From a checkpoint of a small image classifier.
Model: norm batchnorm, activation relu.
Training: 18900 steps, batches of 384, held-out accuracy 91%.
Data: trained on microscope photos of single blood and bone marrow cells, 48542 training examples, 149.5 epochs.
Rows from block 7, named by matrix and row number. Each number is 128 + 24 x the weight over its row's rms, rounded and kept within 0 to 255. All counts start at 0. Numbers have three digits each.
# conv: 3x3 conv (model.blocks.7.conv.weight, 288x288x3x3), inputs 143-153, a 3x3 kernel for each
conv.50:117162126132138128152148133145094119121139145114127120169148136099063133122107112083094118129131148122167117135176149172155125166143159187137132140113162142094129126110131130085121132121096097120117150118121116085123135158138165159131120111126097142113112134116151119094137156149135134135114124105
conv.51:123164137114129087137119152137136123141143125121128084142117124094122119131131122123148119132129117131111159174108109134115099133113101142116130093153130136109070139188118083082104147145134142146119116120130143095136154126131145073107142138082142155155105140132145121106156121170096137160114068131
conv.52:125101136115131116103129136159176159148116122139160156110124115143146143127140115133140120130137143198134111135095121133102131114120161106132101077097127107152107139135165165109115143130109133109153135116097144099154140174127139098129128144099118169128140117136145189093144156128116104080098069093
conv.53:164122140095125134130100095084117134138138140135113087169072127110132102108117105125107168139152109165141146110154172129098140123102069118122101147152165140126090144156134185135228179161149137150121119160095078143111139111128167123096128122128103163127124088132176125110106116149096120126134096115
conv.54:104129136131126114145136148103123098066134176147141144117113097102120094147136123123124125156130137092112171128120113108127130100126109108128129089111107148112134100139135078121166125146118146129083137143139128116119131154105159130144131141129138109155152155127130100160095133131126086125122091069
conv.55:145118120119127113162143191127114079124065115118108110124116150108118119130119106113102144089162143120134090150123130135140099090103120105082113106147110134149110132148095150090113111118133125133174115179196141177128151144143156152143139129129141112146112158162081160132161158118131130128107111103
conv.56:124156148097131075138120140117105109129142098142083170116153126158123102121135135128144153124159187170160112136115143121120097131152133108122144128107113147118140164119117124118136166148144099105129101156122139143134124104119125113103108131090111134133122146120083118145126121120146130129087143125
conv.57:090100117097103136130110145116121140107081106131088130142139108116101131162143162122154094111127121148104089139140161090124153177124149128133119145126144129148154139155097110104141139137156133133176134159155161092120107142088109134095132128131105110080134108123137136166129129133174155088101144133
conv.58:133144089129114166152134121109130070139140079094118116102105113156105103133110098149109088118111144125130112135152179125114079139132113120096135150162158115140108137142146146124133132148158137092131126065105179109119159160123177181128166139176159104120129168149132134139121134141116133125106109106
conv.59:113152094119103111100112098116174080096110130168131119138144109137131168154132145160110147116153131134110119134137087123135115082152093136147117103130128129144157154140118127142061098124143090128111092131115133153130101115108100107136113114126095138154111086135107130128181155134128149113116129094
conv.60:124115166147092101132109099145084172131151166154116157126103104073129111139133106110155118106095096118074070175180162138099099114100129102110123143095137145127139121180105148147094180150185109123157141145105077104120135153143115119129086119155121155168152149105109156146132135139107134157132090104
conv.61:135128162099127095161127153109163129125081128144107119141136123141100107142134106151142130119102131129125156114161147131111131107126156117158126140112080098143126140126112128141154115082096113123131109111104115116099144117139108092159114147080104150130058130100094141150172143110126122112139163155
conv.62:119149138119123121121108124148147163112164136135146138162147118149137109132121109139106167145154115132176127123135136126137162145123148147143141074116126092117126123122142118131118118109091117110154112108093114112155073093084131117114124103139152115132150139158137135178113169165137136098120133125
conv.63:150067115118124127129108118169109137134143114112106123137111096110140137093151138114108160074177130167202162154117099127080121097110157123094135125117099104097150141138122131114122107162107117135081117108136107122125086160131110117114112122134120112142108139110128098093123124116126113122132125136
conv.64:144150102145115102109083117161164143110150159153121174112131103126127127100108106136130113167135112145118180118118087137122089147100093136150105152146144163157137110106113114119125150103128088117115107112114164129098105143097138109118148140137152134153172172125121133133086109111169143126147133149
conv.65:121136170128147129109105110094109134123134110093151118122065135142119128153120101111103120078133119092147105130124116134151149143152160117111121105098124166171186143144123143188135115149170156093130092151136152126122147127145130152104131116119132114116116128122123123141169129129138119140113119116
conv.66:109109158130129160142150113136120190091126144133125158132080105193126137166154120136088162092162139124172124118088146108135147113106125156174147102126076095111124106100112136067143135127134174190158145150131141163142171124112139141156139119099136112162115126137141105114078103121149087126130109142
conv.67:121138137120121136132143110096118135130199126143090131137154156119106128119109103136144132120160155153109145134114138111122143111134140140113142145139085150142109110150095152121159091131147139134122108166147127136150079143121116128139139113159114156129149136131145137113163112099115109121108111132
conv.68:125103122171125126150127099133082116108159110111124151141130136112137121155140123147187142124151106121146124111118094153157111131128147123132098075147117096103076101137132102109146156144129161107106125126142172121108093088136128114142103116075136085158115136132158141186107133101114128134123157128
conv.69:140106161122125103141130131138138127125140133139143169120127151131139133084112149117187142136118143209143148149098093134137131138169122119120147118086095159122129133149150165155155110115093134112086149153189160144153132101094133110120143124134115132091110138090102144100195157114102118132074145122
conv.70:135097133136107134105081134091108147137100104136134150105133123123118110106117099129138101126152153149149149114129115163096108158152152125120121110153133144124137108091124134112129132120107156116162105127117128154115114101145152149118131148149125134148083075122109156141149113114122165140124131159
conv.71:150181181158186139118139140150138133133099162126119159118156116130112149064137171162142142134125110133106141099139129121113104125118121140112168127137103115109153091141155158144109140152097127129131083115124118170118107147164110088127161110089176106121144116106160127123169146154181122175136124115
conv.72:123123123103125130161130140110145162111134141131117136113087105091140111104114129165173152104148140139147141124143138112103112125138121140144137150139160115089109135133138124151100122127144145146123102144148152081174109113105170139162151141163140103138114142142135125114115149110122151141133136161
conv.73:175142184155189117117138124099124103152175102162129177135115158127128128137117098122116152139080113096140124141124116134130119135140118089112106148116146130100099138129160080109099111108075105093101084137104154097129098113099156138103136120153117110114103123090129114122118129182142110128143164113
conv.74:092162116172130144126100151110111139142132092120139127152084117167137158126120136156143149178129114074157140199152159145163153182171154157157113120160119100108147118112091127139136169148147148119134141132144116108120109100144115136123115136147114142093143095147169130118146138128169157133129155141
conv.75:156143149100095126103120111111120108132107144122148114128105110131129129127156068111110111101134130146128143140157122108169144093134161137141153152127166104140131131105118086131216099103148137136105106132073147095121090166097136137094176137158098108150086124148142146092139136156161134139140120092
conv.76:145158166194143141158144132130103083107118137152094131145108110131101178122106124072087102084114117108138109132144129160130141104128140114113135110137111102098121135174147164152114130095170148115140086107131148132115099132169100117151127133130123126111156150124142138140128101111118107169156151130
conv.77:141135114119134063120158148146144140121112160159134114140144125126134109094107113149127119166151144121139160155145159113128120112156148184102150108143147091129128153110166126115135162124109138131123097135123122118141093135127137136104121146087153112119111123156134136098108126150117116141107127105
conv.78:120114132156101149115150105088117145155142088146124172147151145093110125106114157185107152104152125117099161140052129172185113113089105097135148142078110112138105105105074121140123099122119113105108135121120137134126137142108106141086138119126148106112120140115118118156155183164148144167146134146
conv.79:111120131162156125102117129104125130116143145135118167134120143132139127141144151130114148084106129130102120092172145130133164151157157130082113116094140118133099106125190127096137151122154123148110126134139125170146112125128157148120115094098154130114114143105135150155115119116129146162116135162
conv.80:107158143133119111174094112126120158156118121109164171190206152154175163160125146110119078131141111107130103123170188118112164110144118077162162145104117097163145062114093138125100140166180132108126181134115147091142172097080169155116123134135157128151077144115120185112144117134161107110135108094
conv.81:172134155155140160125143114115141108139156094111126113077107130097122105094094109113123158123150102128141129122062096095081090087119120149129132120128112148150112169121116131149156148161147138147142149111143119109137137128130155173156116144178160104119142110120123119107143125095121116133152157157
conv.82:130093102110064069110143160147123119116141150137117146109155164145153166128162108111150140147122093130149124131136129149120097141126110112090105117078131104172146092121137147144165103110133079129107147102131120119124178109131155107141124132134126141162201153191088124114111136137100131136104126158
conv.83:144121098171094103120130075133167146109143109113091106128123128110115109121109152134123113123101170157138099133092094120117108135128126130103154102115132138154102109144132127164132114142154107111093117123123135121142127108142087164154113133122101113094136079103113138099103094090102095094157145162
conv.84:120130124121149140155124086120123165121119145147136125083133134148149090149139161078132123141167142144123166123124149125137096115111160171117156112134138209146121164140128153135165130160106126199199138110164142122072126115145099105127119098119084125073143086117164146137121129156100111146138145141
conv.85:099133147148137118165181109162147138108124172133111121164100108165160085117134116118139143088110126098162084127112125099116097130116108152145123129118094099149119130126154119116103109094093130163080137099170107106115110114115121169105105136142129149096084103115138101145115147144101114134139143136
conv.86:129132119143090134085125090118168118113166149111124102147157142105140106076116131116115145145106130093105154161113093101129131159163116135115151162154146144141169159169073145137143162127139125121116134136124072122135113136118122185147160109126126171117126172099125149142136083123135114098133107123
conv.87:140127121104136187133112141152135098110129098160153142121123144119102136124140111115141103136145097125111105151134162136143122096062131133149123142098120102123105143151160133113184144117168105056143126177132185111140129159101110169146112145137135129157129126131118112137091151096174134125155137084
conv.88:112146146118149114077135159099108147104094128138151137105108120141147120115112159083118111132128127128138109128132137107146102169119174144165137129148173094147166180128093111137138097153142120132128145154120129171154145125128114110121114102130086098132127154146118099125122101122108143125141143105
conv.89:166114118114157114126139107136134132091128123105082144126121133108103110130110149162109116080110115106095145139120130139149086143160152085146095121140130159147138101101120163123153105129154051176100113092155124193097095136093116113096129071104107128110099138137126140104124095143104102119107118101
conv.90:103112200131164103179123175097133121117141097146082113131145106153111109130136154081115130102141159106119125171138115142114097087112142114152129106082110151144115164125171136178134164140152123177086138097147141091120135144147135154110129142135142146133126165148106169156144168156138099114141130138
conv.91:098135130135124119113117129148139162095110138148136149107136119135115122149101124112107131127147101085097143099146156075121160118090116167113145151085093102103124116120104141144073145110110154097113117138136146113118179132123174110149132154158114105097117145143106107151116090109106117144098120132
conv.92:110115153136143138125150092123101107123142114126139085103099142116130128109146116117108109110110117115155166121092164111146138130122132164132148170149150155178142118123154111093152139145171130087096118104111146159115122140158154103095135135112139125152126154126123127118134101104127139146096161111
conv.93:129145147152125115148124134087145110141128076134121091142112122101127100132075089191188102126095117104137108132137191131140124073116113108133139115146118121104103137097147111116140122107075145111160136115122111085112155161100141116129162132159139096101091101136128149101153144165111105128146177143
conv.94:122129109145171135120122101122143138111094126118175091139120134098118142124101122101119139128148136121173198101106115156097158079137118099160123079130125134151130121146119133128173152129147096100103116130147183168110132101114147115148145135123154107153144108096111125130115120138126162189161113124
conv.95:114098109099132134182159114101125103125110083158080125121129132091098131123096095122093095119108130106109137127115101156122148112115109118159160162165132092103084150123153130092108118112097149130111076131111149130128124175138185144173143141094109099133138143142094169127164113097177157150123131156
conv.96:090111125148116133187133135093086137153118131172115132102097170110115142122096118142177129145129151131150092127107144157157111116136140058151105123121114135103172112120116142131164112105083109180101119100135141126082166140169092125152113106108152109179139186120103110102142115104101119136157176101
conv.97:151102093148115119121105097094151116115117132129128116117172117162130118093135086130139143097114144120113107109126091136106140128137091154151095119107107146070088111123133138111133152132123109176156166157184143126133143134102153136118119127111141177129150137149148120117104125124141140171127127128
conv.98:105100143128135123134094141094092106100117137122128110156117154130177136148116120168123139116105111118152131120155154155153165089106135128126137151147130131122105102129154152169120116118139109100116105139132154096133135199113167177086134144116180167141135146114116121121103157085089164133121114149
conv.99:153126087120120135134126118142081126067095142165112099154134138122141134119102103145104117104160095089080097124101143130128152072131128121150148129098143121114097110097090128162109126089151130128078107123114123173093163186153135178164100180140120114136132130150133142135109106096104097109113106116
conv.100:180137178151185151189162192140121136165143107090121172126120105126158118168170123103158126118149158098110103068161132130129073124118128119168151125149126114184158150099086093153152111102155132098107139137171112139131144146069161089116125118138146117109131084128124176102118171153109103168148140143
conv.101:122158115101136121146134140145129112129149123071111116134128110156154115198120186125129151091110096151110119085126120174143138157112139124148117094127112138123123136139078126108148132094122145147116110140098112114135088149124165123112163099177125097102137140124130158149122111080146107120151164144
conv.102:089112075146103124096112130128142172178157116140164164119161098176143130133109076132166159154154142180186132104112112117086104110153100103114125096081085124130134134162086125132109118131130079129082131077079098108154128153110075127135134130141164161171163142139114144123164136173145116080126095111
conv.103:140082110133093132119091123143116128103128127128142094106144147109161145149133121156118095123144127154072138140138117111105076119142095132092132111115097191111147125127100111147144106121117134104141124142164138135124116128110115165095159108118112132132115132135126085139121096104100153083138130087
conv.104:140156160131145145122124146116132136123096132086175140120131117127146116134144182124111080122108104147112136108124102117130117144116118128107156140137095104176130119131094122105097109138161102122100117145102144103145087138148110098100125140093121097121119112128166118150116126108152120118142111089
conv.105:048130134122158140119094129125077116066115129143143121130129125137133110093106151153140128110136122119118104112125137119137161139135155135146139103085123074108134172115116150133125095125118145138127089107104109188128126092111140095146123136158128158119162127145163122143097125103082115091126114141
conv.106:121120122126136155138155154151145140129134122125131103164108118133148129098087124112116139116152116132094089122121101106121147151109139142157136129121100139129141103135093152113162110127139138148129117129121120124115082098175145148135166164160126090110165138144111137140105105119125130133151156121
conv.107:109093093110130159115126123110145146125134119140131133136115112124107118154142112129161151105110149106165112139095149058095098106078176096161140145114115097112126162120138147186123121122118145093122111097138134167096085154121105128129109135135093133118110149106079108093128133107135115127168138087
conv.108:169149105102116118095104126123083086143109136121115113142120162146079129127120088149133123103136141139186111136120153102123135138136129153103121113108109105122100157108119147100127141123159093137120065099105102123125117090128153126087098150114145143135133117138082126156119112084111118107132091128
conv.109:169113159137136118148147158100138132167134138147136096138138140126128113112130088183150187130155155160172187166161087132113139136093099126112132144129113111074132113103133133122130103135109130137146135126147106157080143154121175142126129153144125127106118151155182148120196147127128110114114091100
conv.110:125179118101125110107062052111081119122181113117129123133109120117145091133139185101095126104143115127102117125135121090104142120127111138137119137149143123111128112168150161139164139116164135135131184119128134114155103117123143101126154117112114133144127143167123105111137141122152145165133169158
conv.111:160127147132139104124121111122115104151142124126113117142159118112132122109149142149148170147165147113140097147107139129136134090097153088087110116136109175180130109137115146150130132096140157068107116080116131112098137118100096146151124132089097123138164187159121139138132155123165152127148128167
conv.112:103168149096112092117128141086080125124125150072139100147134118120127097124114125154153130115148125103150102070123135119152124164138174109169131124135119076103117073074102107136102145102099129165151188089187172086139117101114098158116122144134192153170148123178118096089102101105121122110169133127
conv.113:149102119142081106156109115109161133146116104111111125125102152159087143130126100117134153093141122163148110115131096098113147086089146139092114155144162160172157077148177129103155155127122135104125155150147145133152149133100138128141120115162137097104078144082111109121162176165111140131128161180
conv.114:141092133122109105130133129122117141126105094151137152122107146161137134106171137149110142118152118123108091092119125143103126119147097128144185125119134117166097144089124137171174134125163144116123120144106116124099129124147129175183112131185136127116169199170148130149143078082146147108147172150
conv.115:139164114097115091126096108167186156150116137118126096102130122151131132140144123146111162130120065131132126164117110099116104111156136131127137106137124107082118142145143126114111131115124156152121156105152108112140132119106108132129132155113120143134122132109078070147129145109132101132095134097
conv.116:124113116096158118129132165130108139127164136166118103140108141119142080140112138158111168193213177145136204105118139128107122136130153129137084125141129143163108149132175081095140089067101137166090117100120132129142117156085168118139082129113135119156091139092125080126105149144150127096117143159
conv.117:092140117141116067114127105137131150130146123140077107126148134111125092144139132111121116096165075133113145114125127135136158168114127123129092123126104069125109102139142133143125107109162148154168143139151135176116142135122109130140105108165142120143159137157132146158179147133146142094122164159
conv.118:102113108129126112136108072155196158219157188185129157123111112109104158141119143124134174127081149090166091141139133130149140140161124078156167156105121161115157140121138131124148141154142159148107100104122130127115107095153143121184128112101142141121187111130125119068133105123107120115093136109
conv.119:119131086116113111125139089163155128126112147144107176152127141108109145149079163082089100112154115145106128109124150105114180180147141138113138111112174152120113125124120124097131099144146118144207138141136129157085114133126130123103110153110124077158115142125116148141125128123092138113139125111
conv.120:137146141108126146145110125119117122148119137121101103151137134115143113155153145148110152168159149123147139138121140129132098168148169133149095154135139136119126120143146112163092092092079163127148126137109104138092133095087150104105150133153125111127095090112146128131161124141117147137118132115
conv.121:162142122140111104130118138089155150071107124108133130080210109174163110146175100088158127122120133122140114095099152129148127109125111143098099099093080109113105132104150147121108160145119080137099136137121137143135108103058061115157146136134132132143101093142115144155167146176111113138113122114
conv.122:113114126099157128144135131129083118121115103107112144118122125118101147132109142137158129115157069117122138111147123141116114108131135143113091094162159136122099143139141113128146133093090141112160114119088134140115112162075180106156150166107169170168146154180197163140110096136115112125075120094
conv.123:099118122128094099119160107111156134113144142103143112160184121150138107104105114132119141104124103151090106144118147125181136154184138135141097154121164174133129117115088148148148097089128092135129119113153139138168117112107160122122171078111132073149105134147133110115103123131095155159132106150
conv.124:138145154112103116099158109110171136163164171138145169170146128124146136149169113118128134147130063129110204114128130125127105153147102116122137130124107140078150096111094173094117129081134123066095104136107092139095121094151112130193196062139085114133109115148129168142119168168151140106109149126
conv.125:108114095155179129104122116134138106117144059140122138137094125125174107154139110063118110136100104114120167132135105119147116130094080107079098155131122096112149107102155098117134140205108120180123145141174125139128125136135139142116120105154105119122109126096093130112118129131125132084125128144
conv.126:076097098109080149135097082142170135191122138143125100188156137153136149161181161156160120123141067108078145124139152116134115117152117115128153126131103138097118100162125128147176146141094134079054082156118090094171086130125145117152125147119146130128134156139172162143097162114112119120112133113
conv.127:142149114133128153142142151136123115095116169138126098139151109132105112171144133105106167161159124117121138159109085088115104125116118140157134110117093126089116130134129127149170110084104100183150150132174119129122127144141155112144132157106094111152110100110179101130106111138135134112118085112
conv.128:118118129114159112139130183172160131145093116123114062139114097094083111118136132146110161126121141150101110137152117106080098117063097128163133122145163120149149120160139087102122145127123141119178137100145101114121117162123153151125137174131132125164091092144134098148154117127147108104156102129
conv.129:219139164142142148155141135155136164118143159114083121139096136098149118130115126133126113127138123112108156111101105122085098134148153121109121140158149114135138118117093141118173157121098113173136118099068128149089123116123109060107116114104141120165122093091109127102145175166106129142099099111
conv.130:092167115131111147148113147158131140130121144096161101114122112147097125130096105135111109138129126093103109145166135146151155134143154123131117141147152154141178156159154125128116111158141136150122106084127115131115080140092111141129160128127191138156091132072109161147102102092147132104112152143
conv.131:143148140153156107146125120055140113119105121158161157117138164148120120118117104139140138153135158133092160149106133154123129158139122110139131154110123131109143078133082133119125116085157137123121091104120147101113143107123110110128096095180168148151157152150217177145157128111131130127121118079
conv.132:133141125144134169124172136127127080126159127085088136104130105102135120106113100153143146117125169150162136144089079104128078125137151165134174187170168157190143135083122146100146086125108122108169072138137120134136162109091134127131160140118127134153101118143131191143108125128082107150108125089
conv.133:108110090145152108121168161132152137126152149125127148133154164070147148110095130106150112122109071141140132112155134154165164126144169136174153083138152126130114135111127127127193123169154128129120106130089137107141106151157164104174190167141111161117119151118145104139119142103133150150117120108
conv.134:147174144129147155146135138106141114149119134139121118148156121149123085122135123105120124094133122117128131087101101164144158145115147147142141107127137127154146103105152071138130149168120123118123144111150115138142119118104130159108111133126124109080088094130110124111088101138143130127110116113
conv.135:132122151154134177128134119134122125146137129114107125152158142108160116139146123098128083115112115097141100112105133142132120168128154121101118122154140153089107120099142147149103142143133166139105155131128130119124133093093177076096165103136122116147116135101119134119111120103106114077181112110
conv.136:127137145126174145138119141098117137116141117094094088122124108120142136135112092122099145160168122125142141073130129101082142098147107139146111133110110124079128133139164147107141116145167129138054095116104100118109130128107149166138094117137166114064138163158158165124149139143147107110126146099
conv.137:126091146148124121089137102103106140168120147110128187110108141131133137135138129126129106092108103146098155134141141133133131132083100154117140122096101139124106140092141133105121150085113139110087155111066119151113116140131080115101139093133159157105151129089125144097126116144108140093142077109
conv.138:101152095177159103105104133132152127157156136116153148109140140173120147138131094174080108127166118126138078087124100113105090122124098099149142116125112135124108181171136185131117140144151174172106117112126103143123128129073124156120134129138099129139141143171133135138140135118122143143132130097
conv.139:094119092123142137124116167162142110179137149126110135140141133120107098123124157145146121077145088105149142134115104112132127113148130137098113192120114151115107088120116143131150133142127185060150147175134149127104163153122143134155125122143139145177162139152116101095149122154145120103121134156
conv.140:162127124140103129132111118118132166092150118092130171122125120131127134141089111131099109121120084109106105089075067124106091073147110125141100122153088109157122160146105095095133097123145102128119118094134156132099113113161144148164149149096133125103185136139103124096129198155115129136145107156
conv.141:121124089151115143120170141139167068107125149150096133128148115127139087096116189098103106125136073102107106121125115123139187092130095096158117117137114132145112163139134134154158118113125098097161119157122155125126131096135058112122145070082120139122157123128149132136145076151100127136173141128
conv.142:159075139161135124113147138096121104156191102142098120150163118095144140133135150127133082133094107143157161109143120167148163142172155086122073162121101118125164114133144169155127186103153153111169074093122091090117104120098134111111129149138075118150132101055105078126122098160112138129115114127
conv.143:177126140139135120140096134134094159140124128142183141152115141078126121133129130094094131154076116126102105107120153113120138114109117140149136157107124118167127117129104097134136113184112152147163175126163142144178128074154132126136107098118072108098081114122115086150107134120117155160148087108
conv.144:104144179121150136130169146123113123129140127105124120126143107112144183111123165106134083092072134101145143109137112111117128106084137096085107157130085110072087099116146156141152118141140094172122129121109101130177134123117141122110176114090147168156112115123172154141151126130143137155152102113
conv.145:168124106124142086112139099111096121122144102125164118120112082140113146158137098127118102128159146161141168158100144100122207120169135127114096134139116144104138147137168104119123119154107105136141160091084088130127138111124114126118079143188139151115110117133146114195130106131165172105151112148
conv.146:085149105168115122139133155085084089178108106123153142080162100099139142138095114154120154146152131100156128165114118179119131094121100132132153160149157114178118117147108131149125135143140124100173081140080111112120103084130115119148132130110178154149135118187127131116126105151075083127095107134
conv.147:156138150140113082102126112159168150128154119186164131139141154167147149137129160114086072140104131111120143124137105127139134145157133130130135105111121127094157093110143096129116143136118136162121141120141114117143141140104107127079083116162184147130143124104138134142079108163144177143119117129
conv.148:143129088124108121151123137101144157157107089129129108129091130133128117138169115133114124111109126122147168128109138133131099121147112123149140195135180162132165148115137102121108122095101170103142094095113131147093121093112144130076158134125125147120115099157138123164175162192168143127120102083
conv.149:106121120126128154144121121185133117115117123133134134155152156149182111154126128119113114164168122117178166138146176126146126145104145122088117131130132092124111112102074129119098123133117135126082122122089140138077107165084078099122109095159133127127123135124149126134166157130125150128125099118
conv.150:102135156124139114086114124120172115176070141177081168173121158124110119138105124157154190140114148117147132111105158144122123118122154151114120103145130113113123104134139107115138113110100119132109123126119093139099104151139133103102136149099115147115130141149136127153166131138164127105091103123
conv.151:111162161119145121136113126133116167116100067110133114125146140122108116107088140120093099114095153137125125081078065070123102127090127160115114129085127128162146102113118154118093103129159088083172156136156138138109138107136078134133153162083115084123139185121133132145120113122108126083136152102
conv.152:139133112141141166127127125134151172156142115127101133119131112131164148109105137074140123105161107131113117096164061132114116136107142137127122090116120146166152126134138092126097141098114136202126135146169141152144164174150134185087119083098146140127115137155142130170183125139129123109096100130
conv.153:175114155173141126140114122156146131160171131150139133133147139110086121125089093139131157114175135151154134123077127099107135113141143091104064082194124168150140126151131131103084129109096113116155127137127115144128082123140128174127106160162158136159162150128116134125128120108107120111173093152
conv.154:113082120138123137171193164069138096145150104116120151128165120144120157169172156079084110103120132121101083114098096151144158123139090143134114138138143114104141085133128165139149102112139161111159115137097125123124136135095113108131130120154105083148117097087129116135104102141113139127121156166
conv.155:133143162125124139117110126124138098169097175110159125120090112134094141191117122147115159102153128149116140146157147122129163136108107140115143139164148132159099150144125099089103107122132063160140118126144127147148129121137120105131124132146125140125162139164120132172150141151119151151107107129
conv.156:149122136145129141136092149036140122123114080142132139159154130136134149125123147127098088091128130127126099135140162145141149137122112152146128133140119143117118143111120120121150125135120120097117110143134133136128109153121112149127131111099149112189156147165124102111119128143102114147087120096
conv.157:151139145133134129143145137118086098116126096151136123083126109105120118169141102119120154089150110112116125155116139094101166105122093151115135097115117165105115085099113153106107150164125122143085104084126136161156108148111122134131116124156135135115081114094078123101159115142153146117113100111
conv.158:136097137121133121152170099122134131157173131135147131172107195165135155125118114132140130156137128090115095136100135116153160161076156144173147129129134117151118107133168126127143086097125096110132118128160122081132111126107115119082107135140125143125107108160100122130151117110123127131113149122
conv.159:186117191075108133159090152138132161115128156112110143111114106124132136143163156116120127083095111125137117080184117138098096106117131106159119150072104154161162097129109100100094130096117171111146118122145191082140107121139132124138072169101160109137174103110136176154136095106149142106147114135
conv.160:105120105110138163133126133156115136126160169084133118117132126124149146114116130106115106118133131159120110116135128117120126152174140117122149120149134125153124117116148096110104145133156106165102151153120114141145121130178149164158136174153183115115124108092107157106098132090113105105176091123
conv.161:137129137143133169146114119121113136095121163143137165116091120133116091128141129133132136143137102127105160139132090097107116106138089106117102120118160149134151102147122150144138140142139167136164079125107135106133114142188136118107111108121148148124099119104112104122117134152129154136128099120
conv.162:112104127123089146123097160119133120118120156109073138106145157116152150093115117124146120140151145112084121153100145149129104083109122121147117101109089128128145166122117135135112116099156142135138130127163144175135182100143133100089161165148128126160098089102141113098121154142126099094087110065
conv.163:141097095131109148105095132112153119134109141102141102078143126171127128113067086124162149120105146128113173118111137114157132111127100090134124106100086132108082116145131139157116144126113143146132146146119151075146129135091131105094098114103173129140110156153089097086131127098173113106122134103
conv.164:105104115131099140080109169115178137115125095108109143135137125108138079128155088159104124122146137120156105094103095145118124188148152136112084165170140146168159105134123102151099136107110116104089114138111084108136154161143143170149099118117111148152130129124132124107128155133140130131132134144
conv.165:132143107164136137170122156154129161121114153110159121155142145138111136121127143118126073124111126140119131151145134139121135163134134136141153159126152170194169117141139153151151142135125096081130083136078117117114154151119115134121104124090122126158144127165118142139131125102111116141135158102
conv.166:090115099096113127123123125131085097121116117188135105142164154163139149136125102160139163111160156126094097141117115155120143152083166128095177136163134140124110133145118092145110095140114135164147142148131120151138152097107159141193178144102091146100115115124133145149153123107162158162135135124
conv.167:128081137133105103109123136105130125103134134114110136120127175143131137160129177090137137147149150135152128123133152148118156111153132070131114122122090124122154111089149150120119120151123116120117104151131118112109116142107116074128141104142133120131142169139111096137145142155114146129099126130
conv.168:136094113125130136134136133123084129130161132109122100146111109121155140155144134129150132134159184154123146094081159117115088100141138122124114152148145105103125168152158109116150120132159148112152109104144162138156076113131155157117134154161148088092131087143095162129145149117137122110127106127
conv.169:118169108102105143144105100117146094136151161086117129092164094110123123130106136146143109139099134136103140070145136131164100133115127176138135123123119116103078128136150120146133131123118097151105136169138147113117119126128101174150123127168152143151131095110101101108141149164119163174152115162
conv.170:138116131134098123185136142114118100097103113160112160126155101134147150129134112116122124131116066142134113127114124095094146142143116133130090100157139124101111148168239133116140100106155170114149178146193154136097129137119142130128127124120095122124135142150156136193151137109113133147134156142
conv.171:120135134124069121092111140142130191141162097155132149115095120102083094114148116120134134109112099134147135133076090120107114121167108064112127121126116116137121154150146140128117143140135102104125137097082119133104147158149140158128145164121172132141155154115154109099179146132136116113111130130
conv.172:110135101112132123125144126117094157182106123141094091119087130130123122140112116099133115154172191148097121139139136187107115124106135154126120162133143106134123132173128121149132150099123122119119100124099155118110132108128124128124197149108100098119129129167168127110153140135099179104117169099
conv.173:140082117118083162136145151091148113128131137107123117084138130145146108130136172105107098120136113114107112122089113131099163103153091113126109156126152113088124171144138102111136124130131099147100105099119095136085148131129118151086112153175147110104134096126145145125128116142117087115112157108
conv.174:116116118118119157144106145161094129136122144128162141130086110105152152105121135156177131138139118146124126111091174088126112095151122117122111113162113099123140117125113166123141136133151138117127117139146127175151090128119138105147112174125112136100126150130126095135139161163108134083151106109
conv.175:139124185160158129143112105116113127145138088143120096113110117140111140166130120153109125093124089106106140129169134154126113135130094151144110170131137150156114140112109111136161152117124142167135135078168139173150107151148148131122156100119120101121178104123123136146122114109121101139141102130
conv.176:117114185134145135087138116132140145155098081091123121096138156124134152092127132138122108138151158133115140129120137168119116150103108153106104095148134137142140142143156151098128112083106121075143064088160152168091120108140124081148119149115145133112109134083101105095119094093110170127124152111
conv.177:131124109155190146140133143138109126165122187167135119169154109130175139151132159114131158128116077167151157093076118093087116136135149179133162109158094079118100134160158135118091141169159174114124128109149152097103102113143123105137123131132106079145156153123111105136142169155156114169112131130
conv.178:156117108190117137138119128105063129150151110143092122091088147125092133141082088156150134152154115100073141117118138127110094163122138138143126165099110143123103142096123137116149112120123111106090146099150137093102178096131171140127089089139121156100139141120096118112144124083072121099103156135
conv.179:100142120119115122094106143137121088118148147076144140131126107103135134172151139138116094135142147119119084108114139104123112086144138115097152123096126148159123140102105118156127092143142106147068097163109123125125118106120143123122132120143138158107151117123145158086120135135065094131158152126
conv.180:123135121120148146090108141120110123124144126164110162172109125094112147097112136180124114151137152123108066136121101118128113153104090157151132110126130092121119124150124132092105174181093099122166190096161145147112142117129103129157131159164130097107151147131156149133117113121145119092128124116
conv.181:104177115166172158173151164147162092114162092135144123104128126109121107116132096131130168120098112120109086108078097161121096136127129121157079154153101155100150109174140123112099099106092101143097160105153127123107150147170129106135047079142101160112165103136129107119174140137120133210129080151
conv.182:089131101153115086109126100122126120102100181132106121130119082112111133119109163124130125114105115123103162142122133093161143143117128139149142122128140133152093138068143113098108115149151114126077116114135144110111162186131133130128175119095096134110095115120124118142129151126133153080142124130